{
  "dataset": "stained colorectal tissue patches (NCT-CRC-HE-100K)",
  "avg_pool_shortcut": false,
  "am_softmax_margin": 0.2,
  "am_softmax_scale": 30,
  "adamw_lr_other_params": 0.0011,
  "weight_decay": 0.4
}
Rows from block 3, named by matrix and row number. Rows with one number belong to one channel. Each number is 128 + 24 x the weight over its row's rms, rounded and kept within 0 to 255. All counts start at 0. Numbers have three digits each. After the name is the row's rms in percent of the matrix's.
# convs0: first 3x3 conv (model.blocks.3.convs.0.weight, 256x256x3x3), inputs 112-127, a 3x3 kernel for each
# convs1: second 3x3 conv (model.blocks.3.convs.1.weight, 256x256x3x3, transposed), outputs 112-127, a 3x3 kernel for each
convs0.100 099:142114137144101107151139121124099127122111132118143132070088131142162103115121070154092092137091085089091090134129127150129114111132139138177209149185157097094137107100099135121116107118136125143097146148142082101091138146161119172121101122169073154130068162134090090083136128169099114159090118129184140147134107104168136127082121111100116097112093124138148137094128126151160150117140150104134152097149146080109141078110147124126119
convs1.100 092:132138112130086108075092124131094109103147164115104149151141112128092080137144113161148125159147122131078108154150130135139133155146110151130123144167128122132110142087143138133135150159156083127097118136118131179136134129133173116151118134145141133119177135140138177222103133152137148148137126129117136119122129161123157162091151127166150148129126147150120111109116135123118156119115139116135125138142131120109111129138143129164108
convs0.101 099:135118151092097114097087116148151147117160143111090100108121094119127099123090119120117135137139132194155175134123162137134150168136150090103140125152138126126111095095126166168098134162118127153120120123108156124069125139112140152125099139115135127130089110077120144064111124108145177115137093112142150093120101131128114139082106152148127119100107123108135123139146128117122132107130160123142116087076114129130121098127141130121126
convs1.101 095:081141162070108131136122120115085090113157155139146156150079129110127117071117146118116080177121094089125084141143131120129135157144142136114099110129092109140118136118158075122144099107123094113144109128139117153160139095099111113097120101107116149169160128127148153152110113075148155118100113128144156137191147082184159122105150143111147155170164140129133087099107145142133117143106141121158130137181128116120154106125151129110123
convs0.102 099:148117150131134151120128084141125151105115138098124116145097124142116145123119123100086085134108165109135112115114106142130119163132120132110108101121096061111134092117140140146153128137137099098116121139108137160187134127133103129115117126110096083107109145158183189175119105119150121149111110111100116135124103129148132127132118132131139125142132132148153190139145135175104114064096171104106180090160167108112119132109104126124098
convs1.102 111:145101139175129155127128132116140128190123146110151110145136068160144097101080108104082128107097132076136085148148151118141106144127143130145145141141139136121117116123125131154119160165118127156134132132100131126148148132139091105099127127116168133133077142091137159133117114104113117138164171154152135105096108085143140091111099078118092109126101105089072095077149120140170159129133093143115145109117134097132122112147108115144142
convs0.103 103:115113117117126086149114163142142140113119192134126124135094186096109111125137013158143141128151118138125172140118113130108110133127151159131130147147135156143129129138123149159139148140145112137098133123110133207123130145103134139118138126167108122125112098120169180090155152107149142117113103068148104144137098140134130156073136121127158120123105180139144139162126129145121118144113150125130107123129109154127122122134155118137162
convs1.103 117:124113128128130130122125122166135145135105110153134109116142178118158147182136111122125118106170180149126131132159128158162153150149090112141103151143139124165107144113127176116109124124128115133128086115128124115058121144126126127136151128108118131139131148106097136114118124113130139133125148139066112143138139131144138111127163105106113103129127120111129106129146147086113110129131129103159121110117074114144154146140104148104123
convs0.104 102:116177167140117139157149105157088174133156099114153108111133140202175165072132114105153082133145089159110150115134137123145114106114118178136139142119125113130119132137119156098134143129148155092131121153157087108181149143150121155132158121113142141090129148165072153178090093122124076100130101159142129108135136132132117080102127152106147157181134143150107111115146136181139103130108135148127087082089103128153159107167120151113161
convs1.104 100:167103138143086126123122149129118140133144123115128094133139131153114098121117135143153175121172178154158134159174136161151140151157119138162132145142159126161120154083123131118138156133139120123121105180104112113079117113094129142128101102101103104165141155129139089133109122136076103119125128093137109138118147135164135129117135139125111100145115141104142115127127120086147076125133122151121134105108099100123173152109130113121140
convs0.105 094:136123148122106151142122150094160137126138135139155104162097076121153127126139086116130137112118125175131126112123108176147114161165129117148137132118160110090129144087115144139103116153168154105100163142143145176151124089087149101144143120118166134139174130178118128097164143122157113124128098136142125142154167181139119144118107111109092112144102134080103148104101105129132130155175120162166148110126109125118079100085086113085080
convs1.105 082:131097138145118129152121109135120142194142164131177145112127166141142112154094123154165163108091129099101135163171142175192165138167155156124108125139142141116147138118110144116171132155122152132161132157152136108106125132119145128135138160148133146118097137140112117133123129105111143122163159130103137119156168156110149168131154109147161133118102113147165140162139133167135141180188180110115144119169189160159165147137115126100114
convs0.106 103:150124138083120139109127157127152151136156146120120123087095127204196046066070142132140168153134149116095093131139121135142115113116109117134120132121141112119117100111129135157122107095165100112118141143126110132149129144134124122178128100137140165109126140092095142196144173173146129136102127082134119142154100147120120117148143099091108184124155155107135113122072095145120084159148155136147161089134116125126120095129141151147109
convs1.106 118:108069096127137137156110113094134118139119111119159123143087144126121085120128128123109144134114096115155150131121143132138143170147149144131145136131140141152133137146144125132167125113141108105096124133124096137145127122122143158124111124118114113146128139144155148124146121131096123139145159148121120090134127091133135079056107130146154111108128066096109148107133108190145119109114110156121125120110092167123177095117104129116106
convs0.107 108:127122126159137089073140117104130131110126162130117143110170151148140128135127130115148132119117102124105106170131123193144096123133114134117135140125112119139124130135129105134137149139138108135147071173153213091093137147114124137144149124096137132135127145135121132147125120108116150118138111054149113091164103122089202140113108171150137088096117091169140137161143115120139122120138149122117127081110143113154138110138167162126174
convs1.107 104:131109183133115125104169144100108120168158148124117113128123131120126133137102116147154119120106156153163120130108093104132126103171155152167160160167210160168183087129112132123095132118122122170096096145111056112151159153182111164154167143143106152106122153130125159143116116135122141141162119140153167166101101128157111132142155151134155122171134103106145169099077121103149165152137132150147161206158159135123131125149147131150114
convs0.108 102:118126127129109114139133106127120139153134133117165123147113053115084114129130133148109102116109135121130118134125125112138174100105133126085121128121117132109107123117122104133145165130112108159094149171109147151152130120155138107153116137146124144142180116116117098131153125120128114114137087093164147146151124153151165171099105120153135143111141154160131109164145126179131089144139132141104100094118132152094115153122130119138107
convs1.108 107:105138152106134164128155168082120104117098112072119122143123149153088106095097122118161144091145156108154112164142137174175136103108120115130136127131132119138115144088143121107098132097096101126104125138190156097095154176152159158138127106117080124103099085136137086078107136178138169219146176173111120083090121115138089094129128129131122144082137162113107108121103117115096106064101118108118131100107087133153083081100099127108100
convs0.109 096:076158163121102120118121112099089115143157151105119105158073135132179192145129123094101093099079120127134164122129120124081097118148185148129115115146156098114128117118118131110096128088157138117115105106071108090078146172106173153127137087121140151121137142083065087105100157100127173127109081088145106097141107122136111121124118154115121102138140093105185145113154135079104113104096125124125103121127130110133162097110127104114166
convs1.109 100:122105129114144167139144126120119155150157158106103115138109130111095130096085106146166133154133119140122134159188171134175173137134135120131135163149121173135112097142147169158093140165163123117138114100079138124153148160145184155151105143144126146111119127127111130145143124117142123125130112132071162113183126095170128135130168120109188156133136175138164124163136154151180139117103083075127172131165158113131092145130101109154137