Rows from block 4 of a small image embedding model, named by matrix and row number. Rows with one number belong to one channel. Each number is 500 + 40 x the weight over its row's rms, rounded and kept within 0 to 999. All counts start at 0. Numbers have three digits each.
After each channel's rows are labels from the 100 images, of 14976, where the channel reaches its highest value: "patch colour" is the nearest of a few named colours to the mean colour under the peak; "responds to" is what is common among them. Only what is clearly more common there than usual is listed. The data: stained colorectal tissue patches (NCT-CRC-HE-100K). In brackets: how many of the 100.
# convs0: first 3x3 conv (model.blocks.4.convs.0.weight, 256x256x3x3, each kernel summed), inputs 104-155
# convs1: second 3x3 conv (model.blocks.4.convs.1.weight, 256x256x3x3, transposed, each kernel summed), outputs 104-155

convs0.162:520544519500484487463464485461534481525550507541490501491491510459424508533519489475431476562454435484492476494493545503485456472470530519587556485517557536
convs1.162:475506443488500509552491500495491416556529482540591502564440452515463460523529492497518507519475523456481511484466407461502568473459478464498520525499513463
patch colour: white (88)
responds to: tissue: adipose tissue (88)

convs0.98:490518519486452459546571494514391500437436507488443498518581490512500454456489527500464541480485581533514473440539457546570452535546569545564431478452452544
convs1.98:508524458493377465468460476482567461503490497481444447487440497569507470451553470508481470446519462480515499527511411449414537501535499583527479496496471462
patch colour: brown (58)
responds to: tissue: tumour epithelium (89)

convs0.214:456442452555472458517504524518478491550511482522488494483613487448547428475511494485523507519463493479482514536430513429478474437527436487541494513444493503
convs1.214:454556497592485464495513458444540459461525476491531583504486499491532529547467509491532562511491518517459545407512456550477528538462538516512478473605543535
patch colour: grey (47)
responds to: tissue: normal colon mucosa (99)

convs0.35:499481458508543494479543478519439505468552426548542485574525491488478497512476499485483527497519483545495506531487470478486564481487480474491522458445500500
convs1.35:549460498497547547498480500513549499543443490454535562527496496500493516436580476479493513506473500478522540524528516584454422460511472512519545489527528501
patch colour: pink (77)
responds to: tissue: smooth muscle (70)

convs0.23:535565497527535452477434500463524556461484461456471557415520558463521523521429528579444454534468451466484499469497496522471492435463397491441503516581515454
convs1.23:509417522543460551519560505501498467513435439508454563522505495493481538517538531451559518540520464524515517435447483500516347443514548531481439514457465472
patch colour: grey (59); brown (37)
responds to: tissue: lymphocytes (100)

convs0.89:489510473497530448509558422457484515486473518452512475560559421510466564529573499436510469492477455434464489502508501593487574507530511447440487465472532512
convs1.89:479497461475490535472465568464445464521497477521453556512463537478495513485566505514450502486445440501503516444505451499444545459538480526540549539508441474
patch colour: pink (66)
responds to: tissue: cancer-associated stroma (59)

convs0.122:487510471517477466550555503549571461475519458536574525564579498464488490547468524508506485489476490477548478491505525489548493513538508493445497500500401489
convs1.122:415487519497473435504515508482499502456518528504619532511532532441489519455545521508519542505459512495498494505488397503553620476549469489566511498529434508
patch colour: grey (56)
responds to: tissue: normal colon mucosa (100)

convs0.176:446454488475493499478522516483453463565483493482467516480540475487457482506492469435515498495462524457515566509531491517500453455492479512592455594461489504
convs1.176:527539512562460556505491483507523539503648478513554508517492520427534519513537451514517538521454604506518541440470411464565612465462484570502486462492446451
patch colour: brown (36)
responds to: tissue: normal colon mucosa (100)

convs0.65:463432490486492547587435468493532472468558498480505487540481539473486518537495471496506490478428469547436504603562474463474561518467449476456533553565480452
convs1.65:486501526542524518500542483434500481559474522562489563495562508453517527538535531559475484515522459501542517582496586527571465491465541507532509571560470524
patch colour: brown (46)
responds to: tissue: tumour epithelium (49); tissue: lymphocytes (41)

convs0.40:541526481450538421490441416467527484486479536440442513453472485477486456476537491408505474470542465491504420519484518464496487499491442502507454509547415450
convs1.40:455483493475513431525486557512479518454547500453565472535510471455525480544530467517520571483477537519556461482446471500535444469434519541472470464491575523
patch colour: white (87)
responds to: tissue: adipose tissue (80)

convs0.112:491497509470492512513445504500462415503492516573466443422501463491498462518437441502515476550546550454500524478501584421484497532462488495536459503485429517
convs1.112:465509521552498500503513535578531471509486449532544529506504509522467515465483535540548518462491447496480552436526405554541493513543481546513496488534501556
patch colour: pink (71)
responds to: tissue: mucus (83)

convs0.15:500532538521522479470482517471447454538529525451516519465503459426526444549552489501551514490504480529479474509508488477446491498503505598511517477511467499
convs1.15:487490509434494464517543498534563555521510538517497481436526528544543516489544504489476508492465538520486531491489482426524594468481569441478518454533553519
patch colour: pink (80)
responds to: tissue: debris (37); tissue: smooth muscle (33); tissue: mucus (26)

convs0.218:491437485514495441472432472412428535637537488499485518465484456466435439517461453518483539504596548514467459445482504419531474467528458562514510523521507509
convs1.218:545517502533532533520569551467501523592612534497557467423563536523543518520451524486573487472512585515528485525490437460527617459442564520553568585510550519
patch colour: white (96)
responds to: tissue: adipose tissue (99)

convs0.188:494457496532486453520517493480497558514493457488506397421514474492501527481461483505507500489518473407499476547524441572565649494534444487498601516459430506
convs1.188:512553473444471507435446459416477502545447509485496499533489511510485549484527556456460452445450494568452495450516500486558458527466474523461448487450493462
patch colour: pink (66)
responds to: tissue: smooth muscle (79)

convs0.69:538530513506471462417484478474516421491485477441494444538571431511520527464515522562423497508452505502480477485436504549488522472474480516522433438512447492
convs1.69:517549483491518474420427470425472490527450487572444512533491474460520523471520468552486513554540533552433430458533484539533466518469515458448402482448510500
patch colour: pink (89)
responds to: tissue: smooth muscle (94)

convs0.144:476504412528507469571598547528494458549460486479439475573533459505530516524537467454509555517462459475506441409453589438472447511477473475452438493546432467
convs1.144:450497541450533420490505534507514519479449447433557511523514477557519511490547442585478577492485566448541487500513467505510475489533459468490479491448492511
patch colour: grey (46)
responds to: tissue: normal colon mucosa (40); tissue: cancer-associated stroma (31)

convs0.41:503427459440590456525531515448440414470523523506553445517490484417454501508561512506540527478444517455471445633526388450491430511466474473547504464574540555
convs1.41:495476473509549470504516454506375518558528487516467524412480464449534461519516503505470450516511389494515589595513512551475513510516494539458480463440484563
patch colour: brown (40)
responds to: tissue: tumour epithelium (98)

convs0.105:471454509449514492538480427480492439440520480498533465513468521490586440461500564503543494515474486512485486532483551507469452501439457458431561491485537491
convs1.105:476536495476513476528497424537516462495536493485569548474460490465484519497466479446491532460516508495468507454478495451472506499474487554520428447554443470
patch colour: grey (48)
responds to: tissue: normal colon mucosa (98)

convs0.251:499533441476467504533511458444502510525505471491499506441467503547464534478529499501424519519441440541441473521483467461447485468508532518492457443545481518
convs1.251:566448468533544458465504567539512482515461507530495470564502456492475575449483561474500526597504501426510444477527550510520462484475481450538453501425480526
patch colour: brown (43)
responds to: tissue: lymphocytes (83)

convs0.184:498526477489517495503487487516451493577480573487530504462506504479553569483507521432499469515514498526478457495537494430543596527487507506472473495446522511
convs1.184:514438444476545494511525524502518462525290575494475526451472538509480447546482529473520482548559522513473541477497540518551455527494501497470592518482500509
patch colour: pink (83)
responds to: tissue: smooth muscle (100)

convs0.26:514496534504543468539481519417478435585513482544470552484494461517477478523510487487461453431455441477437471527517517545487517474434451492488452532522485538
convs1.26:486501462487519521458508520477492522557563493500432556514442495558566475558478444486519561414533560460515419438510517418541507438534434419535454469481486533
patch colour: brown (43)
responds to: tissue: lymphocytes (50)

convs0.199:507494475510470476446534494501552394583445502476562477475433530480503486468453485481522518500505504443574500525516584442507460474548518484472515491443511507
convs1.199:483509468508497509493534486537530558519603519503452469477488487500454520460517530572496488434568454431536489435503395539495441500558439481456514456497526493
patch colour: brown (29)
responds to: tissue: normal colon mucosa (96)

convs0.148:492509448481484542448469497484483458444538553499461438488495470525421419526526566470555508521507460531482494482580566502452503496437492527574495518482484495
convs1.148:484571503500539447565470464508582504425539494534479539448478480491512549486550503493460453498495458485494464500483387493555575531537533558544569493508528534
patch colour: pink (78)
responds to: tissue: smooth muscle (82)

convs0.246:519481417514461477498534459461487419521468532471533495456499469529465503454489468484413577469492526458449470567485440460542458491526473405477380468473495491
convs1.246:499465562486513491400519492520443493518571494497497453512612503469529489565510550490500473488568481472560545582511544523446449523498480529466554504519559451
patch colour: white (66)
responds to: tissue: adipose tissue (69)

convs0.9:452518434488505490503532506452510437487500510537550529460490490473507432484576449527506434482408494459495487565508512457476449533525508482516544515507523571
convs1.9:504513477452433564506534456545514537517546493468502529549456511520531493489477481519456586504503529544490506409444525527460567522444457490564455542519448479
patch colour: grey (51)
responds to: tissue: normal colon mucosa (52); tissue: tumour epithelium (46)

convs0.96:424495500484488475492520564513498455600510456503499535427528446539469496508535457496531463486483451490494517445500505507483513494495488547599489564576491478
convs1.96:513503470518539509601497550470532507533574560527522494553532515502576499554467489551516527495468616489510476512500419471490583531466531487541537492535550583
patch colour: brown (30)
responds to: tissue: normal colon mucosa (73)

convs0.253:470452467462518504514497514478530445511451552480570487454493447491497479521472536414519473429502466433499539565525477505547419491450452470573476498561457484
convs1.253:479535452526539496502442456480409517509512533477564494512511473472489527521507505497552472530433416525472535625508435493439489510544507541379570518550518524
patch colour: brown (44)
responds to: tissue: tumour epithelium (96)

convs0.195:462499517502505545554487496465482533502492452554493437487546562475525551547546493541429476494459519480449524558470501481458528509429461460464497487473512457
convs1.195:489482468530494580597419487418541502452462525473530491524475433499440438457450579487551467511505480449515501512472501524517483532483469549455525541522431474
patch colour: pink (82)
responds to: tissue: smooth muscle (75)

convs0.117:513552494519506610518464529456507494491542472536511416486508476475526481479492522443519446460464575460494478481556526558437440518516522516489518472463460477
convs1.117:517471519530554540506498483459413510518481512502566530575520499523467501502538499426514483507539409560448483519551409497473575469483517460457495494522510445
patch colour: brown (42)
responds to: tissue: tumour epithelium (83)

convs0.63:519521432492486478466589515486442517564591466561477536539539479518458485481484474508544490475525420531529498448531603467507471505503519488473470497483450516
convs1.63:531480464529452546438493523485537552515487574484650498507484511518488554513498468559480470519476546516457489493436391482496479457438467492501481530491445483
patch colour: brown (36)
responds to: tissue: normal colon mucosa (100)

convs0.128:524516527498484467541435454559454514409500467501519517470497517374460497531536528498473425495529516486501511516521485581495465544403525510483520488569463457
convs1.128:560451527593497539495583490519481500513453469498493535429513506517567470501486479477512563465505474497565505509486564454469588530476520497504417435473466499
patch colour: grey (44); brown (29)
responds to: tissue: lymphocytes (77)

convs0.180:454479454499547531583498523502461485537499452565545383452491473555490459497476503520553501479454477435476486505516476559466550498517393511512479487524474498
convs1.180:483497533487478540533516482436493538492507506513456554466478569440530505517508492572470426504495512474578474562514524489459490482540542462530455550449495538
patch colour: brown (33); purple (28)
responds to: tissue: tumour epithelium (92)

convs0.17:430484465557529445490455422520482488514567521533533467516494520452539471523481482401508484509559467514439516517529509515555466472483453516497503510442492440
convs1.17:490553512567518511476583464482456527507546503518584590528534548469510517513547555545563528463533545490498551496517402516546564525473528524503584539579516486
patch colour: grey (52)
responds to: tissue: normal colon mucosa (97)

convs0.44:437513512486522455497539440474490510542476477532456610446537539445489516415544506463498499506484428475450532532442490460472495453487494528467444511506391464
convs1.44:502593507524457536520509492509530472507527487497451455530483510514450497488510535538475465517553503468439499543464566507520550493524503438482492478403454511
patch colour: pink (69)
responds to: tissue: tumour epithelium (43); tissue: cancer-associated stroma (32)

convs0.139:492516471512407545570454477495525440446541489463565506518528532504498504493547467509506526534510471447452378538515390462502542512436461405495472490622507480
convs1.139:620459531517461545498487481503424518519477424493519524499607459522501472528511563491503537532532430507498455507543546520479568518520496431514473539559580455
patch colour: brown (31)
responds to: tissue: tumour epithelium (88)

convs0.152:507497545524483441566490460439521468497491501470554511477455513471446480502516453547512505448493524556472487504500440516470457465529533516426464452518458489
convs1.152:532462433497435455423426493477439506497540534544512400534547560485478402509475471482479477503519478476536504488474497410516514480464417503504550492484490499
patch colour: white (56)
responds to: tissue: smooth muscle (43); tissue: cancer-associated stroma (37)

convs0.94:525519442445460501582539512497406471516431494478486467415570474537498518503595497501458503518493539501503503500510440507475494505493548475554547495469484503
convs1.94:450509480476537520509526523448442538466488525557469592507474514451465514523532522499484482506492454512504505545499567481492493512452585548495466512490445515
patch colour: brown (64)
responds to: tissue: lymphocytes (71)

convs0.61:500490510478503431538468485541409494526490516509505413501635485462608473566534454518547467511488436467506503477504477519494453503522551519506455453485507535
convs1.61:430469498522504402462553478470505465421576555555491598564511497486437515523509531484531500506504511563545454459517346467472580502516470489545528481528520530
patch colour: grey (53)
responds to: tissue: normal colon mucosa (100)

convs0.235:549522412512470536455438459490556520481555461509504473521549499537489493499462504545476533509506465514462445465504478487475454477473537450469525535522430520
convs1.235:529494482423486458482514518500454481535473518502488534523496563512551526529474487569510506531570496551474457521520560485492415481479485493446415571493474431
patch colour: grey (46)
responds to: tissue: cancer-associated stroma (36)

convs0.220:507489483484468467423501486443588523517493455513462472471532490503483427512542493536534460486564534518477469529522508552521434525556520431556552396472482442
convs1.220:492500481472470513526543472507479536505521538476471452530505515495497486427510532476517525501586464470504469544555438405526645499490515492516426511501483515
patch colour: brown (37)
responds to: tissue: tumour epithelium (72); tissue: normal colon mucosa (27)

convs0.171:494463529583530480450486469552585440479486511513407449494564451444535448494510536488510459447624496494533492476460585483470459508562507483495477476464503466
convs1.171:464472479495467533493491461516464520474575514558565522504535532488489555485488502469525564519562553487518469449491327538518542477472476522548486533509513512
patch colour: brown (44)
responds to: tissue: normal colon mucosa (100)

convs0.151:491446504481518488537467538548547550454416488524528495458534519456467487490440534497449519507483489524509493511508511534490555491441539443528427528450406478
convs1.151:480487499516491512528528484411484548516525507479490516535470453522424507432544478511504550520442499527447467448466484484497443487503503567484479583409479471
patch colour: pink (69)
responds to: tissue: cancer-associated stroma (50)

convs0.51:532513446479500404555481512517489551501433526507492506556422489473489545527479506481398481560443482519533448506517416520492430548512479475461534482496413565
convs1.51:448574504481511507492475475486541478576434462443521549450541469436597476490480512432561573529541551484483538494479540476471476504609460471568467477445499558
patch colour: grey (59)
responds to: tissue: mucus (47); tissue: cancer-associated stroma (47)

convs0.52:488455503454482445548501509548535461525438486499526473554509488510407507473455529483527480522478495459524506521521438531504391526486490519528428514391392492
convs1.52:480463496496453514338524536486525542506531487486508568590439477466469447479488446576407564489467514482516473371482505477491516527480494546549455492523525491
patch colour: pink (66)
responds to: tissue: cancer-associated stroma (98)

convs0.55:545603530464477528541474544509455552477435494526371465430510525514472487513507499530451483556517505497537494500512549470469435531491513424520479512570419500
convs1.55:432439460556456472518520482485414447410513581523672502569477476474478462482495475449487510509410470472548522488470521492513516493490418497493522483423475493
patch colour: white (63)
responds to: tissue: tumour epithelium (40); tissue: normal colon mucosa (31)

convs0.102:505510510457559586512486476520478449443527476529473496497498461505511549478506485479482478542503595533483452538440460570548508514534509510484408489550416528
convs1.102:514501504480465541566475468505539538555461477490514441473503566517484482525504476579512494476595518513540536492411533472459506443536498498483532529501504494
patch colour: white (59)
responds to: tissue: adipose tissue (59)

convs0.222:522494537459487514482476516474428528603447555492442436425552542505512514517544503547475466491508458550504503529546445483471550532509518503548379561558484524
convs1.222:458512452505488514557600506483472537504485489505513558547454506558435524456468536449516526504518535466493551468463519458473464439405444532482594530411422481
patch colour: pink (87)
responds to: tissue: smooth muscle (99)

convs0.29:524451488453480481399482523470524447583473550447482509465495443548542519461478454469500478531468440460501484529565567531528505527412455453453534495508492430
convs1.29:472467477502524565526472505443511525585530468527562563492509530537566569475518493527515529469509500448470487475502467478575460512525532526551609515600493516
patch colour: brown (28)
responds to: tissue: normal colon mucosa (89)

convs0.157:495473488526433496406491499440514454451487503467509456452466555514479444454522497492501558482522532505468484483535514493505465518511491498552511557482514562
convs1.157:541591506466484598523484510508532425482571540559438503486514520500474479482589509493512478461543445488537498493498510467509584491550479581513511548550440485
patch colour: brown (31)
responds to: tissue: tumour epithelium (72); tissue: normal colon mucosa (26)

convs0.86:503555496439516535428516522480366495502493514526535479460553490508448494477532447524490504479508485425561549485497498473506552517502500480496545517494493541
convs1.86:484518540477467433545483485538559571506517499507483500458492437511494486503508584498437467498437491478488487458502494430517461465476474519494396516462543450
patch colour: pink (73)
responds to: tissue: mucus (93)

convs0.135:497493500507448460481516510550441476487509522491552440515522441594426515521520491482486568498536522474541490598475370508527429505495520548564476454459475499
convs1.135:453568508489529426526479527502485554470499435497430471559455529443543453521507513552497450512499465500527556518435482433510585480537441473441546496505493479
patch colour: brown (29)
responds to: tissue: tumour epithelium (37); tissue: normal colon mucosa (26)

convs0.91:457497494503500493512466455509481492512458489551467520493505471452480468507541497540503421492518484492554506505475465565505359507497486483580571559523511483
convs1.91:460557487536488443555448488470457487420542537439473537365470502432556527522428477424438546472525514479474485546474530456541608461500489523546421470460514489
patch colour: pink (74)
responds to: tissue: mucus (34)

convs0.50:502453528584540447486516464478473481482523508508464489511578480413583490509508514493469463470454435477455491499515514523499484469470527489391508471501587466
convs1.50:461535465512456462486563466483472459535566547508607571573461480518501518556567492514504530541552531509513492441477412562505503472455491515559615511514580529
patch colour: grey (52)
responds to: tissue: normal colon mucosa (100)

convs0.248:486447468493487550421571489477506533503500424478468538393542448587423470525442492558528465484504474500523501427501573488448441488487505425506401479443458525
convs1.248:504465474477476497493485490529553476506550538503424482547473464486515500440520432527527427532543473468540509454491439466463607390475498467517580487565490510
patch colour: brown (54)
responds to: tissue: normal colon mucosa (100)

convs0.76:505505478484399501515461444459504489507523541466541514474495533468500465443521529469444438529512461523515526534548538566505423493538543594473421499563451490
convs1.76:564436494552524525451569471505531530500539571587500561500514505456458495471604480497505518509559539506441491474464453537476485444450483505516542552481528532
patch colour: grey (61); brown (37)
responds to: tissue: lymphocytes (95)

convs0.120:500528485523486492583459531467463510475531442495506438589540511469423525534521499526552501488470462545480468512487446417540475501465450479505489500500441450
convs1.120:564490506559507517540469451544474524487361509497463478500468503527512522493509496473463468524576484499553481489477540485460473483469574503579415541570477493
patch colour: brown (28)
responds to: tissue: tumour epithelium (82)

convs0.210:522461436502471559516444452489450478478569529514473511443492520525473480543485540540499521498418502475522520538478511508494436468484462518406566501587500459
convs1.210:446553505528493475532489491511484508453578548523578483544509490460425618473513531497487454548519422533455553535493642494511491576503494448510575507505514438
patch colour: grey (45)
responds to: tissue: tumour epithelium (55); tissue: debris (39)

convs0.38:437423487475485516445554519507527409457490500503581436512497537471452452454472472475510519520533519513488464534505457471491432531430510510477554565524526542
convs1.38:512478499498492512576478464500491543496554548532517556437557517483508559541543584539504408498502486438450507543481552524497465488565454452561476530557536544
patch colour: brown (36)
responds to: tissue: tumour epithelium (100)

convs0.202:485468495493512492525534501476492562480478481517573514609521457463530534472558520472515518515483471425518411509437484584468514475526500489415438491460411465
convs1.202:458507495473526580474489579527550516549553512473624427507481576504476496486477500556465506491490484484510494545489534513471521501550478490400527492570524494
patch colour: white (84)
responds to: tissue: adipose tissue (85)

convs0.104:489524501420504514492483557511509473510449495515434539538492552490494513471499518492490518517492495491480527573528410525528476549522497533563456552461470564
convs1.104:507490480436456507392506510491524474499513506486507500530469536449460510460556466534479515446496503451473487409481530505475526512576482472581338518434506507
patch colour: grey (60)
responds to: tissue: mucus (49); tissue: cancer-associated stroma (46)

convs0.75:535500520560448542445468520462467451597475472562491502517476498558517466527463544492473479488484507397481506465536486487547529516492509448523568523498404498
convs1.75:508548513523522547549473528440532493482518510532529451527510507603509502502479473510499447486461465554489539453504577426519513530522511457435525555567518475
patch colour: brown (34)
responds to: tissue: normal colon mucosa (96)

convs0.226:425499514483456478517416459415525520462527520523498466489452552471533626518533491501510459528506417474409522513433433462500542462478473465433512480509474511
convs1.226:469469504564560518554560448561470486607382489460532564470548420577551505553550516483487500464558482483527520485500547497498422457499545466502522466555482525
patch colour: grey (67)
responds to: tissue: lymphocytes (97)

convs0.204:469409511507527519502486488472562545572500490471454437522522465431442438482569565428549472567570501428558503507529521526470426538458462412591463459448465483
convs1.204:445544438536471538530489538506525519420461506474541467509509464513487572447485471587502487492483518527458509461480410575462566484555489456455510490504507454
patch colour: brown (39)
responds to: tissue: normal colon mucosa (86)

convs0.58:480499436535451377387505513550509513456525464515519545460507494513440472489547507520512553492559576494508458546474473530489426517537446495510464514468424488
convs1.58:510524456440441526566476519559576529547519465460455464536469460444477536479511513481568482499537447486554556578489445494521440518522470507484474473500522505
patch colour: brown (39)
responds to: tissue: normal colon mucosa (70)

convs0.227:507534517486471476455458497548483416504493560604466489497465445509489513484480482425508485452476477463475493560542546528611488526561468463514451542473493526
convs1.227:532575469520448530458472516555522560460497459476487453530540496504480522490466512503510515430559495568545504448472468473474524486468481485510503487443570493
patch colour: white (71)
responds to: tissue: adipose tissue (71); tissue: normal colon mucosa (26)

convs0.127:493468453516487584494513525481521479420522495521543483503534475521462467527497556445524505478485495464505526487557486483504407491480527530485455493449424473
convs1.127:556430530529510565496480463452541489504623495459550494521592540475523479518520439491534484484515412464469464531484358440452496465447467489436483497467490490
patch colour: brown (61)
responds to: tissue: normal colon mucosa (54); tissue: tumour epithelium (45)

convs0.129:494502506537456502467458449479480506505496512462477449433528501457541512474559493473545485513517586445452499473513418514526501511515528452541532506468423464
convs1.129:512528491510512510486518517495514518546521481567468421429485541540552513428499580502493446532555413532505482494556475537547563532523520532428424493583527492
patch colour: grey (46)
responds to: tissue: tumour epithelium (91)

convs0.234:497523438565516502414409435494487490507611491509577482471475476494496486447493460459516493476566539478430538469531538490534494488475505508445423486466570507
convs1.234:499544516488500483443529482493492506508510527538508544624545586525505482569540543594529477570442493554469529479526445498597478536537525467532578467522508470
patch colour: grey (44)
responds to: tissue: normal colon mucosa (98)

convs0.161:471462506512513470401510483478456438568481385511501454506532521573493441471473523524542485459519545422584533506475518490512547522531503521529444475474487465
convs1.161:506503455568409539538438478514503523537457492517500469552470475512493466481446476510408478500449387564507474511515421481451463500540486532500540559463456485
patch colour: brown (30)
responds to: tissue: normal colon mucosa (59); tissue: tumour epithelium (38)

convs0.7:496432461546502539507483497497487494491469532472542513503498514523540509458477551468482523508475485532572505492489470506485484502462438497542491470520421499
convs1.7:434544480520413420523529483481537451432435518441518543496485454508496536508530470473460503511503548491450462604470452457493501526668492532506448451455537436
patch colour: grey (47)
responds to: tissue: normal colon mucosa (73)

convs0.132:546565457549465531495487421455490480496518511523458408511416467490451482465411472561463532519528484506400511488548501484494531491527520495515498472498507506
convs1.132:525505537518562379480539496505521476552455468515475542500516457480527509540509528424464459483624505505580456388479514532648515503533503443467453457487546516
patch colour: pink (87)
responds to: tissue: smooth muscle (96)